python train.py --model="image classifier" --dataset="crops of objects in photos (Visual Genome)" --train_examples=123503 --image_size=24 --crop_scale_min=1 --horizontal_flip=true --rotation_deg=10 --targets=["object"] --num_classes=300 --arch="resnet" --norm="batchnorm" --activation="relu6" --depths=[4, 7, 7] --kernel_size=3 --stem="deep" --avg_pool_shortcut=true --widths=[96, 144, 208] --label_smoothing=0.2 --loss="cross_entropy" --init="lecun_normal" --residual_init="none" --optimizer="soap" --beta2=0.999 --lr=0.0016 --beta1=0.9 --shampoo_beta=0.999 --eps=1e-08 --precondition_frequency=32 --max_precond_dim=512 --merge_dims=false --one_sided=false --adamw_lr_other_params=0.0013 --steps=13100 --batch_size=256 --epochs=27.2 --lr_schedule="linear" --final_lr_fraction=0.1 --warmup_steps=650 --weight_decay=0.3 --adamw_weight_decay_other_params=0
Rows from block 11, named by matrix and row number. Each number is 128 + 32 x the weight over the matrix's rms, rounded and kept within 0 to 255. All counts start at 0. Numbers have three digits each.
# short1: shortcut pointwise conv (model.blocks.11.short.1.weight, 208x144x1x1), inputs 72-143
short1.2:135137150075121084141120144108092167131144119088139101099181145122105148102101120073138120136106145165126142187129114107197146160064118076113151155154106164182091109067137102107084106123119099083057166180181065131178
short1.3:175150114141155147171180170126157048122112119157093158162096128129092169079140210153106149069129133136063132101188119129086136193116115115120111110147135122099156100172115121158059116148147196109161192101106149109104
short1.4:132185105074102084140172099137110142112177047153091140111088106106130171115191113131101131156115095054186183162134122122204082081159099120144075144149092117135152078144048121084153144121074203171152127126093086121149
short1.5:112130140113142090134104176123124143139171133136118156096126129142131109169159121090105167155120127112121129128125103111121181168130177128158118122194145042094069115139156135087119096150133102112166104118199128164105
short1.6:181104110085123094069165084104149132107172017132088127100115192126136098105107085158166165077183129113103171170138118133125102096125216082164077108106077163139156184132062102130121093122121127111202122111145164136069
short1.7:104109141106102089082118160188116169083113176121157137118140096159148111158181155080087151091097102097124112092132111093211098120171188162097096123074144140115081119070114181146143126174146171167164130093144127116107
short1.8:096084113156109100157137096138143058108181079145113111136070102115170100097140109080225117169113113155149137116092144173177107168129098157145086106140086092140119188062110114179076139148123149129142158154154163078122
short1.9:156121158073076119110121117149149185057157066126153152145109125129116105122131132101092056174099117101089121103087133124090146106128139077106113130142134110099119111085115145119107116095138097133127097162084116130134
short1.10:135106147101117082122082109148116098067135084124126133120084140068165087120119155166129176163087141063106143125100146147143127182144128151144130138140149122106095169180112126082145135209142106153122159207104104207134
short1.11:115135137113098150157162121157112177133139091145141107147109105156193105143127064198120083166134144151139187152099080133083140101134153102169137116122143133106108098104086153144161133100164139112169085173159158117172
short1.12:111189149093163186083094101124083063108130072108140126156049066175163073110129147105147089111127121126120078123102152120122114121115182116183094091158103098158088082123119108115134139118089204097081140101105089082102
short1.13:138160128183108127096107089157104103155123138127169105105167142069189208158161126099125090145133098150161166113172118120131140122095098174138065164164139099079136100150113137109073116080109096083082131085115156160054
short1.14:076120132136139082101155101102050125095104098130145127129156125114128089090094184136099146181197061121150200100072094168094178081134125126116156134175139113171158068095188120133124116104109148163161142175131101065114
short1.15:160133122135106104131146161137100040141110082126107149084149118104138108150171134134084122109140116122133131148218100160088101121143123095105151150154133112114087155102050126150116132149103157133117112111078063117114
short1.16:123132075130185156137100135115130108108129115134087161138130154103119167101073111161110126095149155179067112180149100103155148149118187097111186110155117164145144149120172123108143129157141095104114149070100112117093
short1.17:132173174142132104070123166104133101119119106135100114106135117087096129116147119107185138101166131137178140157128137078129174132127047119099148123055108136156109135093085128150104126108120238151096088118125093125083
short1.18:231132133056164076104113153141127087072116113116135098086167081132147128156095117111118170144168125076139144107179169147125093137130138111064120149112116205154188154160125140103114185045095102109154172162106177161115
short1.19:080162078143154198149150147089152144097116151142092054158125155137154082119155118148176131118093142090098086056157025090155095100072117111134142135149155114182115092195131093107105101114147173128142057066190124119103
short1.20:129209183168083107090072142109133090097113084109101120120121154143133122147162142154150138118137123120069135083138115103083143143139130095086124143053144116155112153170104162168120155071141201168122125155134081080097
short1.21:139069147176096186120147109181098090139146158126121186123135140133155109164114090138164134131170131150210150101153124254155086120186149166135145143074138116130120163161140146126172132112069093162126122135132169174144
short1.22:111074127119176171091136091175159129091107112130096121102197110144129130132128133132130095096118095077160096129130104118102142076116140151135122130153110148134137157149193165121156157115162158118108095126143064154141
short1.23:070117118068112076143060097169155146084108110057162060123108162063179153070088121092028094188138150118134160174088124125068116151107080199130101123119171113102181103137106083118112116090140167148122183181119158132157
short1.24:144166171195168147134111139128126121055113213133147122148119133144131162101152085131042117070100100081104119189214185082149116147157144122149105081116158087128103126129113108157087142104144112134091141125143092172145
short1.25:122179067139084110077134135135141173151137141151106114094090120087122096110069202162144110059161161114131147193147160114153166100156126119114111131174125120108115102149072145148114155153109091093199110097168179124114
short1.26:180114142109112114107120120196130150128111134101116143123035103117095132165121163159102144118130137168133101162077112087153154100142198134141065097152083149070176100124146165130157127100129168106036133092090101091143
short1.27:135167164077126116139149104099113151088122136111142158085182085123110104148119096114226223133113109124108145110159190108104128083127153149196143146081163091140133157125095114158178118093160151126060158129160105172119
short1.28:134123088114125098153162123130108117104084106141138128094099138130178136133161141174223159147062140092134131166088103113104173140113103134142139090079122125172132114128139134136150108147068102095057118142147108120138
short1.29:164138111094198204116132125142174122119128162196093118126119124166163078164157099153138096084122118122171173134157104154154109144078116124125078124159203170076149106143114135053087076173013057104089130174102105100116
short1.30:194124156134149090089163105055131116109108136113129111099130119099136133181096090127135255166147139119107137089127113087104119089162133142160198155109121088163134127143139130079159164100115130115147106164185084100131
short1.31:160138119101164175108116067123159088125145112104057063142182137111111155153096103101111193133140134084110151157133139094106129112156130204129150118158129116137101116098169098081137127085127111168131148148084108089159
short1.32:148104113130122104156129153153092143113163128153090148089144119149098142099202161083101115155123141138100138112141173174152129102124136151110062103144096096168106063203083119229127159129125111088121160075145146109074
short1.33:114152135098092167131100093059125111094196076160063097110139156124099081108082090084162132120111158173176142178129097082067108093148140152129182142094120117135163125118093105115105119086142150172127148185204116177103
short1.34:158155132092172118066155112101160104111063100123138095202149100074163150117113123119174110142155150120211093146138166175124118149114124120165109130131056144140122196176094122139149188144122120175113114125114130104058
short1.35:135106172085176195112162110129137112157080135128091162142111177141084156109125172151102079057121140173101113121117112156137162122119189113153088147166152167120121093151100150110120161090117156142091131134169100158158
short1.36:177166088141095184121152139163144133191127127130042048150148184133144102144172098122103135139153137073158118110158110092167122070116146144137172099106161079140105148128122184117108143090123077138122176125171164128036
short1.37:161121114136101188112138086139157075125136124106176137169090139142102124147166137133217204108120143136073145126213106115129122149099118157123201155084147069118095175129032133101164106153111096139188122128155173145124
short1.38:191127108123166089149102126093207127119055168055162139065133111186163197156111096157133123136108195128142150153120106100131113141151148142182111255173138092143186127097157140120089117108117136163149102102127143072083
short1.39:138058134145175109116165083151143052162153137104111065121124175116095110134108126148103112116131170167058189158144128122108118095110134133168102152123125154129082057139065164117090128143117124131114181136099104148125
short1.40:129114149095141126072083132125135175068083149087102090107108181152090096147103078181136175146119127102106153163159120108162166124141087127103080149084115113143062097081092113117096181201092175145139121094098154082107
short1.41:223115116123127136114064097175119157096104168123130108111093107185136117132111130134078127067096117140082135088099092062171213101187098197148175114184156076144127127097147157114151065130127109115110112130118115166083
short1.42:076115123115132183135096157140140134193073112175122178108052136149149119123161097130123102135090072184242152125108146176084136110126146138140125149135153095080080141115119129171143113073096222140149165195144150173181
short1.43:170101104089130208116156183167116158131147126156130124107141130169143109136101133107058101111111171150083154116131125137134172213141137156141088091102122115110053133098117139177123098115137164112082156072133145115021
short1.44:123089176161166144107139147132141129136102150164167130150163135133175096135097148117120120131165142174074137190152096130100161206061087125111142151118099128145150075205072137119101180203176137139153133117138127114073
short1.45:101159075146118042140072109131115158133113191086176129085107165069156111133147125108120098199106187098128147142144137183135064077122181140049086104093108148099160149114121153109083107144127143127170124123139129211069
short1.46:156150120187126097147123124110153077108145120096088127180137111107103132120072123131211120082114104099097138135133171190153094130140111125168140123150207102123118145110120204074183102127131137130109138118102138128103
short1.47:130100147085089097119093086200115125170176136097088097088100120113140111166162183082084094128137130151146141149067115096111086124107122087132128092109072145143138116170163120067096121144190106153114115115199145157130
short1.48:145079192177135099059141101150130136086123114098099066077114153101153154123117099099064150100075127104086155141185172110127125114164074163117133129182153152161096081193097108126140156059080128118099089146155074101110
short1.49:098091097122120155120085170107133104152137127096191091152074139085154154143104096124091136151133150109061114217126134123081117155143175099125088125102171090107158153079100151085097142165117167122128163172092067146082
short1.50:155215127139079159141116097170145117160176114118109092102147103134145144114085078145172096147130129182153102163095141110129129071090175073164130108140129138090190145164124128111135100126077184110111126124082146122071
short1.51:176154116092118155130143084115120045104131177105121110154163174092152151063141210150063111178144103132102112123096102137153177143168159132092085162090110101118111129127119168112123151149143076135174108148116113093136
short1.52:113132106134201154132123174110119142114158073108146129159106194123124112135210134126102115101099087190136175062127075057154138117069100137068159119105136144112125133103132083154162136124085080157135193095187115100100
short1.53:117139153133114109163126213142147083150085127115132127077134102097177163117107111082105078181113188173137178111132141109107133167144195109097090141231169149148138160107086142179165067168073059171107086159175186160133
short1.54:055131111130100101112151122182150126098148142158173075106193113069115162142111112124086138142061115091181196113170088156140142107103085172110113148055105135151086140099165109115120136113182191130095063108159142150157
short1.55:226114117180088196142146147090076120069104144132146161145155163125125162141128128163086139112109136171124234095109167090151148114091175171096150142144076158115130197114113144148207152140142144118116128129136138128114
short1.56:085099125079126165152112095101081166102120135102122103153102126152082072095138103103129158122117099165118088078177093078149148120178137105110183113170111131111090091066094123084162138092064120138128168090219052115178
short1.57:105118177160183188096190198135155190105137154102155151086080169141152116164134133126118144139134098202178092067139143207058117096145153188105093103109098143142131145149067097081146130099080051157171121080127095152114
short1.58:090114122127134097112125115119071165177096109127125177111182063188139142131076146112150091109147142161173102090108134110127125082078155113104075194144149103119085136113227150198089128148127099091093130087112143099148
short1.59:160177115113141140179188138133136176080148109124124105136079118082148185122161131153161166138180122054176172149109132079120156168124057146127166143166146150115212096165102090100102136063109087141102129137163119118116
short1.60:127168160112069059071103155097148112086104125119123098095116213100086121121094092107170164160076156063108120117105149096097133160125134172133126096166146138120096120116226119143151140073117096154152137140113124162170
short1.61:164129086059120081130123142133164102108091169093168166203100098097156085136177097024132094072161136100103115167151076138181161157143146096096142105105095119113091088213113121074119139154140116163135149082137158079106
short1.62:082101168123154120107175155054131134102122080093069114129107166129093130088119149098130116168162128186094158083137193149205090102126092138147159126248119134132090098134103119113189123124092077117160078116087142114120
short1.63:125078118161167198163130141112102108115139129134077095100121116116140128155117111089157212157103121188220146151130187218094097130127119119142117131110107118108102128125113120132155142129080096160126143120171093133156
short1.64:069112088124116218155115195116172099166119083160042159144095073142086091176102168142135154096114141149075094140161140152126080125117061077132166123136182088095152136152125156122130115103144130111070128139088155159139
short1.65:113111192115165148103139162139156162146154149089117114111170075167096179112115143088130153148117122149145157126081068103109116095115136135138089147103115151128111098100119132116175135093103205126125154184167106188118
short1.66:162101101141122089162125119123115027140186132134133104107169105193156148120128098116128160236187108153126103171082113102060178131161168117128162130125153147133117162203093109155150118119118097123105119151098111166156
short1.67:115149084099092114164125172157154162162133123092142128142102115137120136140215184081119142063129139057141149195113078153116103111190135150154105123064084142118110123165066204110106126055121133139147157112141154132094
short1.68:125130080093114121039095127116124087113161223149142094141117128098099144124143146105114099128114119120195163147155077173202167196107121047154104134094123103110139143142122138140136105185140229116112139133124155109141
short1.69:113177147129177129131132148073153151141111145122128113107164149114140152084139167102166128160151089114088096122155123108066165118138111116119118154205150128144091116133163111136115118080126062154142135138142129115145
short1.70:068161130139150148087116121142128109106118123160121132146063093204058104176125162186122216109118142176134119124116182109142168042165137172133074161177156134141117117143125161167142085111116152089116112117167112162196
short1.71:146190090125153127095092160061129118116109183141090147139122116092114115127140141107087090197168119105150116173171125173121133136105139183155170085093128133064104077138133061125173084167089140116078128092101153097103
short1.72:095152177134146171146150088162151088123094105158115086118127148108126063104096127152150115098068159126123118090092160063101106131193078114133112136093122125144149160167093092113089133128113165177160135157167106196138
short1.73:108107121061128140115186099108117117076112077136062082080105183106157143167124112099095096134093113095085128127123110112117174151143128186081124144129104093193151116160079152102146156072070078154178117098145098106048
short1.74:122140134136150148140154045109126173142160110131142155124165170116124089108167095162112075144176173156161140164117134125186163086110111129115084186115117129123100133093150081099101079190188088144113163132139144132158
short1.75:128164108117116096132069109106087131142130139062081117154123121102144149165171117051063099124156172093180141148109092135111114144101109100146121113107174093132171141157116145105118129095137106124093141138148160097119
short1.76:119105092123125115125120145146078090106055175128138090113118124109120127124096131126153137174171144184091125115107186129075146156134138117076101143124181150081126138129157186143151114123141109159127169121162147139140
short1.77:153074124120125084124114168143109132127090120131077100140143154091110105061112150161134133101116108184156134126105058130144131123106098114103097106137145092094109098124139063080089127118116161087103130127142080149096
short1.78:168123088114143137117161158113120053108117124094102144135090122134186097061156117148114132128155145075131147167123114122101056139167159162129090078000082153126108087152146118139119195106169152158075091072163133184099
short1.79:142142074174053077103086151143135119151103119112088127124131126122115119133039095142163149139110173072151150112136112145165107079140140114122092065146082091132161198066117167163078136113102210138130110135139139129082
short1.80:105101180117124107053081215117109066116121212148144174152090179128089103191122083133164110129078181129145194086124098167161097222125143144146125197165137119152072050101110132099163153123102076138082156151081175188154
short1.81:133127178156091169121160131107199109170093115098117114130099122124161126140160109112149119091165155096131088169121155125162134128157075139140156167134094113083129127128120152087097198135137118088115154131123107128114
short1.82:075062060137081113107140103072135121104145110111091164075066143138122141156152134147125123129185102136103053149131116102194098146158113114228084089088100216124139129121135092060145173105151119138126149102151115131151
short1.83:195136149103222147089107105132093118120119179104083088133142137162089130171154048125086191104092127192145068090173097138152100150134098072116174120111143135183118140137129078118123218101125164103084060134116130146122
short1.84:092128108108089161133126135092097100143120100117213137182137102140105118162131144042102178154164179132178173156109165110092100154146088144129140175133182138118113137114111121153186094112170151093146131140123100113185
short1.85:172170143071095177173093177111134154104099140138113121124134064159215120181155054140164101170142126138118062139125151112111131165106112087099093130086132184188165122129144066176086188177125086142139131138155081096201
short1.86:091080134100093094193139209160157124099117073151157111137167077139184138124179154090146123184183118108120102122090129157066147127146164149144186144103131162127130132136109138123094124184204065156129145168141156100142
short1.87:115130074129149122120135139137111202155087118150078165084129120113132142137118124130073116186129120117155104107109160140144144078099113110140128084055105108134074138164095109121098161066117099147076154066211130139101
short1.88:096155129082141165156133084095114132104108124113105088103107096118213102178124118136112079137180101163088124131117165111094090083136099164156089122092111096129123087095170078142124133104108118148180135162095150103087
short1.89:145116168134160131043113128170095129118146150149168143168126087088139155124128069039097155181080127112096076136121068152134156117103140084125167101118177115145087062140193157155110109109070126100098099091113143128093
short1.90:123155158116146125177139142150115162086131144174104196110198113142134133092145185137105148093098110133150066140164159165101108131149134157139146123042101193200082078114235142176108136075154143146121116173143095118143
short1.91:148108126102156111111134160156146114116148061107162182120105159093183108142042142199120143099138193164096145167154108093102140131171164189164165121125101113161102167095089122169162145165174115144176046153111108180156
short1.92:119130141127118114154145127130134059111134100128160063114143087132134179118164115121189104129133140094143152102111153163147086069140147061103126105165093139132133136091111088194101098064122132162154156133106101083110
short1.93:119085179153125108067117155080141164150144094121108113130126141131148117039059099107049060119159154092092143095170134112186138085144158141104127133101162134149123140147113085134123158143079139116093159139126098106121
short1.94:149082097161086092159110102196111117088123110117116099067070098094101106114159142132076146091082130142102068117155126185095111154186112237114137155148134057091203119141059161161151147142123109200125150125136158121119
short1.95:165103122135124192220164128095120125146137125121148168082131115151157146087101076173180085124170171111097143139177103089102136114130134174109055144079162111094163137125179106130166136107088106138067108123190178128148
short1.96:174109101100152095161167190205169119177172115124158103169135139086157105130203119099130142093133084067158138097099093097164121181113150144119149146147108153185200084194134110114098109122132074148148179130156119149118
short1.97:087115063124099134161084133172092125137129194151144146078072135128168067103141075158145123156069075101068155132160115108091068096162115139104142122114205132100094131122128151151070096146137138103114196148158103117159
short1.98:094134111118104118141088131125150084019184111120115081144144146093077140145090113143116099134162130113105162140069111124089162117137100133123128105142199116102157149129159113138144111122122158052159139110189202118145
short1.99:163186134136174133076098083136093183157116081113170127104094143097101156108131119086084172169089121165139148069087175116230131100143111179131064179123111105184153058124164146156084170179080166108151197146082116112111
short1.100:115104112159152149167134057171046132051147112145139146131105194152201106113192135119161127182220140098088101112097125124123109183169119128188104093105146127136197171069119127090149113103140158085129145129115143145154
short1.101:087138090170106128149099186129070083133143148169157154148126157126110076121099205104154098086176092127141096127159105106111190131102130112118133157167181098141097136166103131164121112119031149161132100175204061117176
short1.102:114091113130120182129130078096155172105187241108170104195159143116133154167190134122123153090140095121181114201154138112133123185157145108125176101136147105105132143126161179141083138066123135165107165119067110112099
short1.103:135138139182106063095083100121087111165154135075182124144099160067107124088129164138143164116112133058148120082122134153140126127134096159051151119117081133143146102069151140114193123165121100150099184078130134133156
short1.104:069113061135072080183110091137149096074126073093112121133144151121118136093083110150091149122145097087115143124114146102071108119125108063140188150174161073121085185132156137117143153158084072105153093148133159142105
short1.105:068070145081162176123152194138128076111100107161103137103087165120141095117114121126115091109138139177224178120108116184147037098124133103122078152159122140137202124111058188149149097160103105180116158138097139122118
short1.106:095096102150147156121147073089149166148117137129175182128079098125146122137149083150156125127095132165106075109163139160129102090109186167072075090142127072086111098142152176076154108162086047090121161128102066080134
short1.107:083052106060111134118157107145110119109113146136217059117154121099118150157142090141207165130145084115096138159069054049068125082139123146127219138103115133112136094131123125137079147162122187133126093155105124142136
short1.108:127106134171138175101121100160076123212061094153082101116152104103148132153118160103132087112153077107176105221158103115106134175128111113146086113145132148132111098106103151197100122172139204096138134106115097107105
short1.109:106121143082142103153168099105102138149124088106180124162078126115063154166182178098148073076162130097072151151104092150103088116125161184113188135131129077070063135133204125075153127102129214129111104104116198106090
short1.110:092120144101088165135110108154106143142168145166047124164122050180060156126103125078111137117120093104121087105171147136075084115102157138106134111136183107109111127108177131159117153112186194092152100166123125204108
short1.111:142073151174114126099128190184124170134104140142142120127110052102119134084137130079173165106118136151115126131139165101177129076159072053189190127066071123135125113164095083199103121102097120095082132161085157117148
short1.112:151182091110148167088105128085161106109144113087064172191131092133107161097166070083076163108152131164116205124119165152187125100115155129145143116139124112089069097125231144161192098134120151120132088143072195103155
short1.113:135120080162175139120170134073112142088125157096114111085142088104147074141106106178137104123117095098145133134153121154118126147156137198103122117084081053154176106171148144109097117176072165154076135112117125077133
short1.114:103148154155145143122107102108074150189114081122164084186137129162123077100146156136107163138083072124138137164101102119224137091091124172097189102126150074095088138117190140123076172119161123134095132108096122098099
short1.115:084166135114081103064042135141137183154138135169038107115090147155071142151140097168148199069121140122201146123163152103147091116136091091152076122122166145086085178116152152091104130180156162157199123071151114181117
short1.116:114152078126097121116121082087158186107109176130093078116109080112197079158130133125098090241089121133140134161063167106118154104127149132219055166091129183115172116177094100102140147127122132181169055145107132163069
short1.117:181148124176135133134103098116124130119132043071138144120169156138203119177115143161088094160131140087117150180143123120101179127122171125173163133166164128111105107124161149121126093085125168155139094102134202202083
short1.118:094129178148134153167162176126149199149121102108112115144151151109163101186149133068117087124140102231129160145111125102218108140108136165139122140153132169100142163139193076152141111180124099179107119126156098124103
short1.119:176083107070115054157137128160120140142074119136053171119124127134125088106089069132122139154092178077108121035127101093125115150158143117105147133173115101143098140197136123081119134147120140131067145116113132143141
short1.120:115151129140093151144149081157165108083108142144142101104123133129133078120067141190166119159101098152106161095059154150076115101126089162134110144210122135118172088209121163120109115110086112129114107126133160104199
short1.121:129115142103115082095196222173141078141127113168095151100120095085147187134092098125148108207152138136123122154138163148116178159153128088147124133045093118114070120100129067119112162177129111095140088120142107159133
short1.122:119202134173133153101144149162110114130097142112078089074106145135125150134095138154136160147106140149162099173167110133137096098141206190140175122101154178122148124112118142115125136164127092086128156121120119105136
short1.123:113144110084180175154154150061122112161113121171103145114135132118146143141090098100092147177137113059080085121128131106103239153122118105142105151103115092118091172126097153139119150191149121149087172142158187147097
short1.124:110131143095083093065097130140138127158157146133146162123113091117077149122129170140107133117111180135138100171180081092139096138132153093115147161173161132113093139104138183142173119137058118136204163104108136104158
short1.125:105140109137170142122151225164110111140127077144129073121126150115096121086167103112129174145130133135142124102143105170114171137117183175140072146187154186120120093147081154154126105108180170133095140143146117112084
short1.126:087148134097112104106171131091136084160143123114122101095130111157063185131130161064119155106104107085103144150076123148139090120112142107124180111136115108135148165120177104141138089140150163105172141138152149118106
short1.127:154055155105155055123127131106139147105158204131054131113121145088167162148138079183142135066116149118154140111101138095098139091130088157150106179149102149177176173211138111135054146134106169135126121111113124124116
short1.128:131037118167151114162132125134127163092097058099162190095118176086128139121082106157125139103186162132092145136227105067068120136105087169106085170173103100114146132097175156117181152177115101162143107134151157158153
short1.129:069184149137106160076118070054121079077171132107123126176071126223065117082155103112094134133151113115098199138100179058129105150164199146125102118242146113126144164108124165125168170095120121074159150133127051107148
short1.130:117211109100166186198090145076097158150133103144131184093081138153141087142169110123098157190162172105116113153111131174163166043141060104167156106155088083124079131126083117084149090099148114122177093200110093147094
short1.131:100153115163136141115091134110160110105219173123122101118130157137210099110118094119163204106125147179095140132157077131052114138150126181132096127079088142095131144086163136167094127066115135135137115148134184067099
short1.132:137081168101157206161124122156138100197178210112142158119113183130093152151154142099110063168132174040075116141135125085064083171167106145107158108103045113155132059065124127125136147062176129142117112096142102141128
short1.133:126131151162113168099132106101164156099125162119097177135118132119230091122148124154159087164152135163128163155128167050096139095113108127127107095109147097138122192183153119190131114125106138118136154133121092099149
short1.134:174183107107071161095153126130100194091167140099118094093145164151090093124100154130156156172097191082161144184131101148088075123125088169142110144118147165153126169136103126131091158074072133104142113145131117123140
short1.135:156150051137059059148071119157156113085179130168079110123150094092123088164145142149083097171157171124183118047158156105177149158124100159175131164201109109150159087127100111148123101189150084117158206144143100128125
short1.136:123129139090141097129121160166104152095062140084133099098146053171156106149122086141231123119224067187106122110171164123098061132127118123131076125103147114147089158056121112212122102146128116082141157073140071138136
short1.137:120093102121103155190090105111116129122128118139133161157106129110154135116174128141220096087126172117111149163111089100108061076110159092102088120143164100122166147109157151138162128088161109115097152146049103129210
short1.138:157153104139126053107123101095147173108098063096153105138078071139155167125128119147123133133096139122115171152221117153138093118136106201147179143108163163168109061107088094098104145114082095180060149166118122164135
short1.139:132105153079123154141126136129142120115170159116157149097105121100103150152153128212112129130132125112101161078121154062143125151080106116084105140109111106145072168079091088144109117132103129157096188121142098143104
short1.140:100102078123125186072175129138111080092110088094188124091253123145103112174100177168122142102097119107148133140093099093150127189124155126080054114166127082109055126124088137114105166169158123183127166127108126114104
short1.141:124133080150165146120131118118119140118090166177113074108134124095148108161119105147107110075091091102087139083191129132085139150172087095129096148117154105140085107129076089064097090161143087150151121110165101119093
short1.142:119095142165132132049131234179136075100142103153122115092123145151165107138090104127145095125165088097115133151138134195111074095153160114139081153139104124115124106149137150101067115128092072127131069087105106148067
short1.143:103117110075180118114117093135108176141134101121088158152153138029149114086164095175176170121146150088155078102082183143158108152134121097129138109133146157151127132123164148150049139107058130082138127058176130078161
short1.144:108121104104170127140108111098091112101113107135172145125060094104122090086122151093175068107135161113111129136092127144127161142095115093110086113109113163155159135086118086176186139151161148153065103126140131140100
short1.145:148118099134113062088110067179122182120122125139112081161163140104205148141120158181196122119161129116125160104119088135112143107107215119104152152147151073128136221089105143117107174103107116100113176158070126107142
short1.146:131122063087106155103119120102126172162155119111119081180114121135099122162112149049142170145157181174099156116139137128101093125118116127149154122151126128134114096150155150126166097119126120076179136078193156165167
short1.147:137076130074127127133112078105145165170128128123108118137130074102097118107116137061161158114135107226146130090136130143077108101113089098118224133159115129129121115111089084102158110096132131135071138116128080100118
short1.148:103142209131092184103116124130193122139141125137128171104149144119136103120150156131163175135156162188136135196112168094153154167172115163072119137137175150148096167076144120184205115110111111139124149121083148150134
short1.149:141141126140139120136099123091107097113139126071093156139115109133163086141145104099087178081184150107092095107104111116154172186173162205151098126154113102142156107113132159120090128122194152158171101155154138150161
short1.150:106137111118124133102119071148176141141167129119086179111154108117252094152063119155132167205157161134140110104140170161086100132128057102088121128120129109138105108216133094110164129142175074125130165163106194139127
short1.151:158132153097126157126113090124113109137136178160099184166079126107111067124157078120135083143167147149119102123112091100104198133143123131161174123105127069123105148095130156091131141102158158118109131114089106087146
short1.152:170171108140121123151165158114090141101119113152134144136150128189061202128146123058105149142086117180140091079083121128152143132109093140121130126150097128173122152102118135166138109207139082125129143151060113100114
short1.153:123135198171189106099089193081147131169103121139173111144075155138131124126137123133108139165134117076095094141140104165120141126108162145132134117191105123185132177130126176090121160152100037149150113115084150133132
short1.154:140101169093086134076104152151081099108088177149147132158161129124050181065140122115065106117152136124164110166154087157066055165144149212100177071067103137076151105101105181110154136151153063090069125113119129075129
short1.155:143108118149092168129144167133121097143165130161134166091126130143091135148150158131139154113132163134148132083147160167129134144154127179145095097147116138140090143196147132101160168127140123191157118114164141135206
short1.156:119149123130090184127073090121156094130187139101190124079135094078115113124126109092059126074107140148127129131155083146044084161113099108088099169142149128086107127152039117159185107133118097116133132131111142119150
short1.157:118086180124175080104084103066147171110094105091113159089142126177103108095091116076111166075124122084080175132141136096113112122185171121132156129137100117138070148122076129095116161119082053122132207137095155113133
short1.158:100143115127156110126062105155076117143085157104084158113172108125122101155094056155181097137096110121031137098192143171091067082055157145121126108119085172180139153153126121111104130081118178109172153106188127151124
short1.159:148089162137185067157157101144107158136144103161112184125109167153163152135126147179166110146139114155147120116071130128108128082142094122102118165154157149117146143186139119166056098096124188120110145090109125094094
short1.160:105108104120075084110119189128119171122088186146105028160110107131144099159140156134116111167120124091144156079141126117128164126142092114109165175080129083128120112120116137170124113127175132150153144093108122119084
short1.161:134150076088106098194095132195082108084146140119126149181113114129086089157145120127162128108070088117132102171152121091137112173115095111056118155092158125112107143094106180133103121098114129108128136119068142159084
short1.162:072145091107108133121132155141128079135133123107079156100162102116116114108136027117182176119153158054129157092172162115130116129128073114131128126108169113130128095134151128172219159100120076091118113196095124045104
short1.163:099120128181112038146069095137184197089152126161118105108150114132064132099066105232146060111119146102109092156159085167191140165164117129183115142054140084158114129062137158091104106052138136096116083104117129136121
short1.164:157103146113089115182111113121073214147078120128091097132155091094111108157159100072167105150140125080046151137108131149173177136161109168131121097179164147114134105154174109142086123073174138131081157127087167135142
short1.165:065126131139142142128160116095152090153120145111109035123129161119120123096127124171177108096120110107152148136134240145071150085158148169138134139169096118170099154135088075118124180140131161139134185135110096142129
short1.166:136126108123143113136135142174150152144182075085139139062107122108154092131139187165134138138130172160200123117132058168105157147152087157123125116132127165108061135035063145154131126084137121098143132130154154127138
short1.167:130151139121149086177124171129139161085186138104159093128110128142104088118171094160076111157126153108148128067091042161071109091141123127165137123068088098115123167143085069135230125146154134107119102145147059168151
short1.168:150093108137078176148128090155140046142159110123131073197095193245133150175129095123139136090140096164148101092130124150160168090145099126118097168159181168058120102148146138097146149145119135137140073147084110167081
short1.169:101062171091181124077127110090180212069152126137102107162138165132124105131118108136136166081138098190178053103129076128084078132107113106176154081139144162128115122128135105085072166101145151148115116131136153109183
short1.170:096090092126059123104131106156150186109098107153058078088176136142178110075092129113115059137121077136129141150143174086132172195135125128107083119135098092089157090135094117075145147101080143094159149126044097131079
short1.171:129088128118122140132109189189073150133106137106127149087134081145114133147126094142074124145114154067106170074232116121088129110166102147128111119093091177105091131154069149152130184118123161149115143147115097087150
short1.172:142140201164198147135089110122183110120114117152164088140112169074198107180126144156090182086186113135120190118108100101092109139153134134135152112126125072146145089082061160106162148139110172187106145132124117098138
short1.173:135142147135144105151128115127099126106093115114126117137158139079149099097075117097107123098155058103062101109107091105128142172152072125112068111133067104132125091098115149130098101112114115126121148125137140120123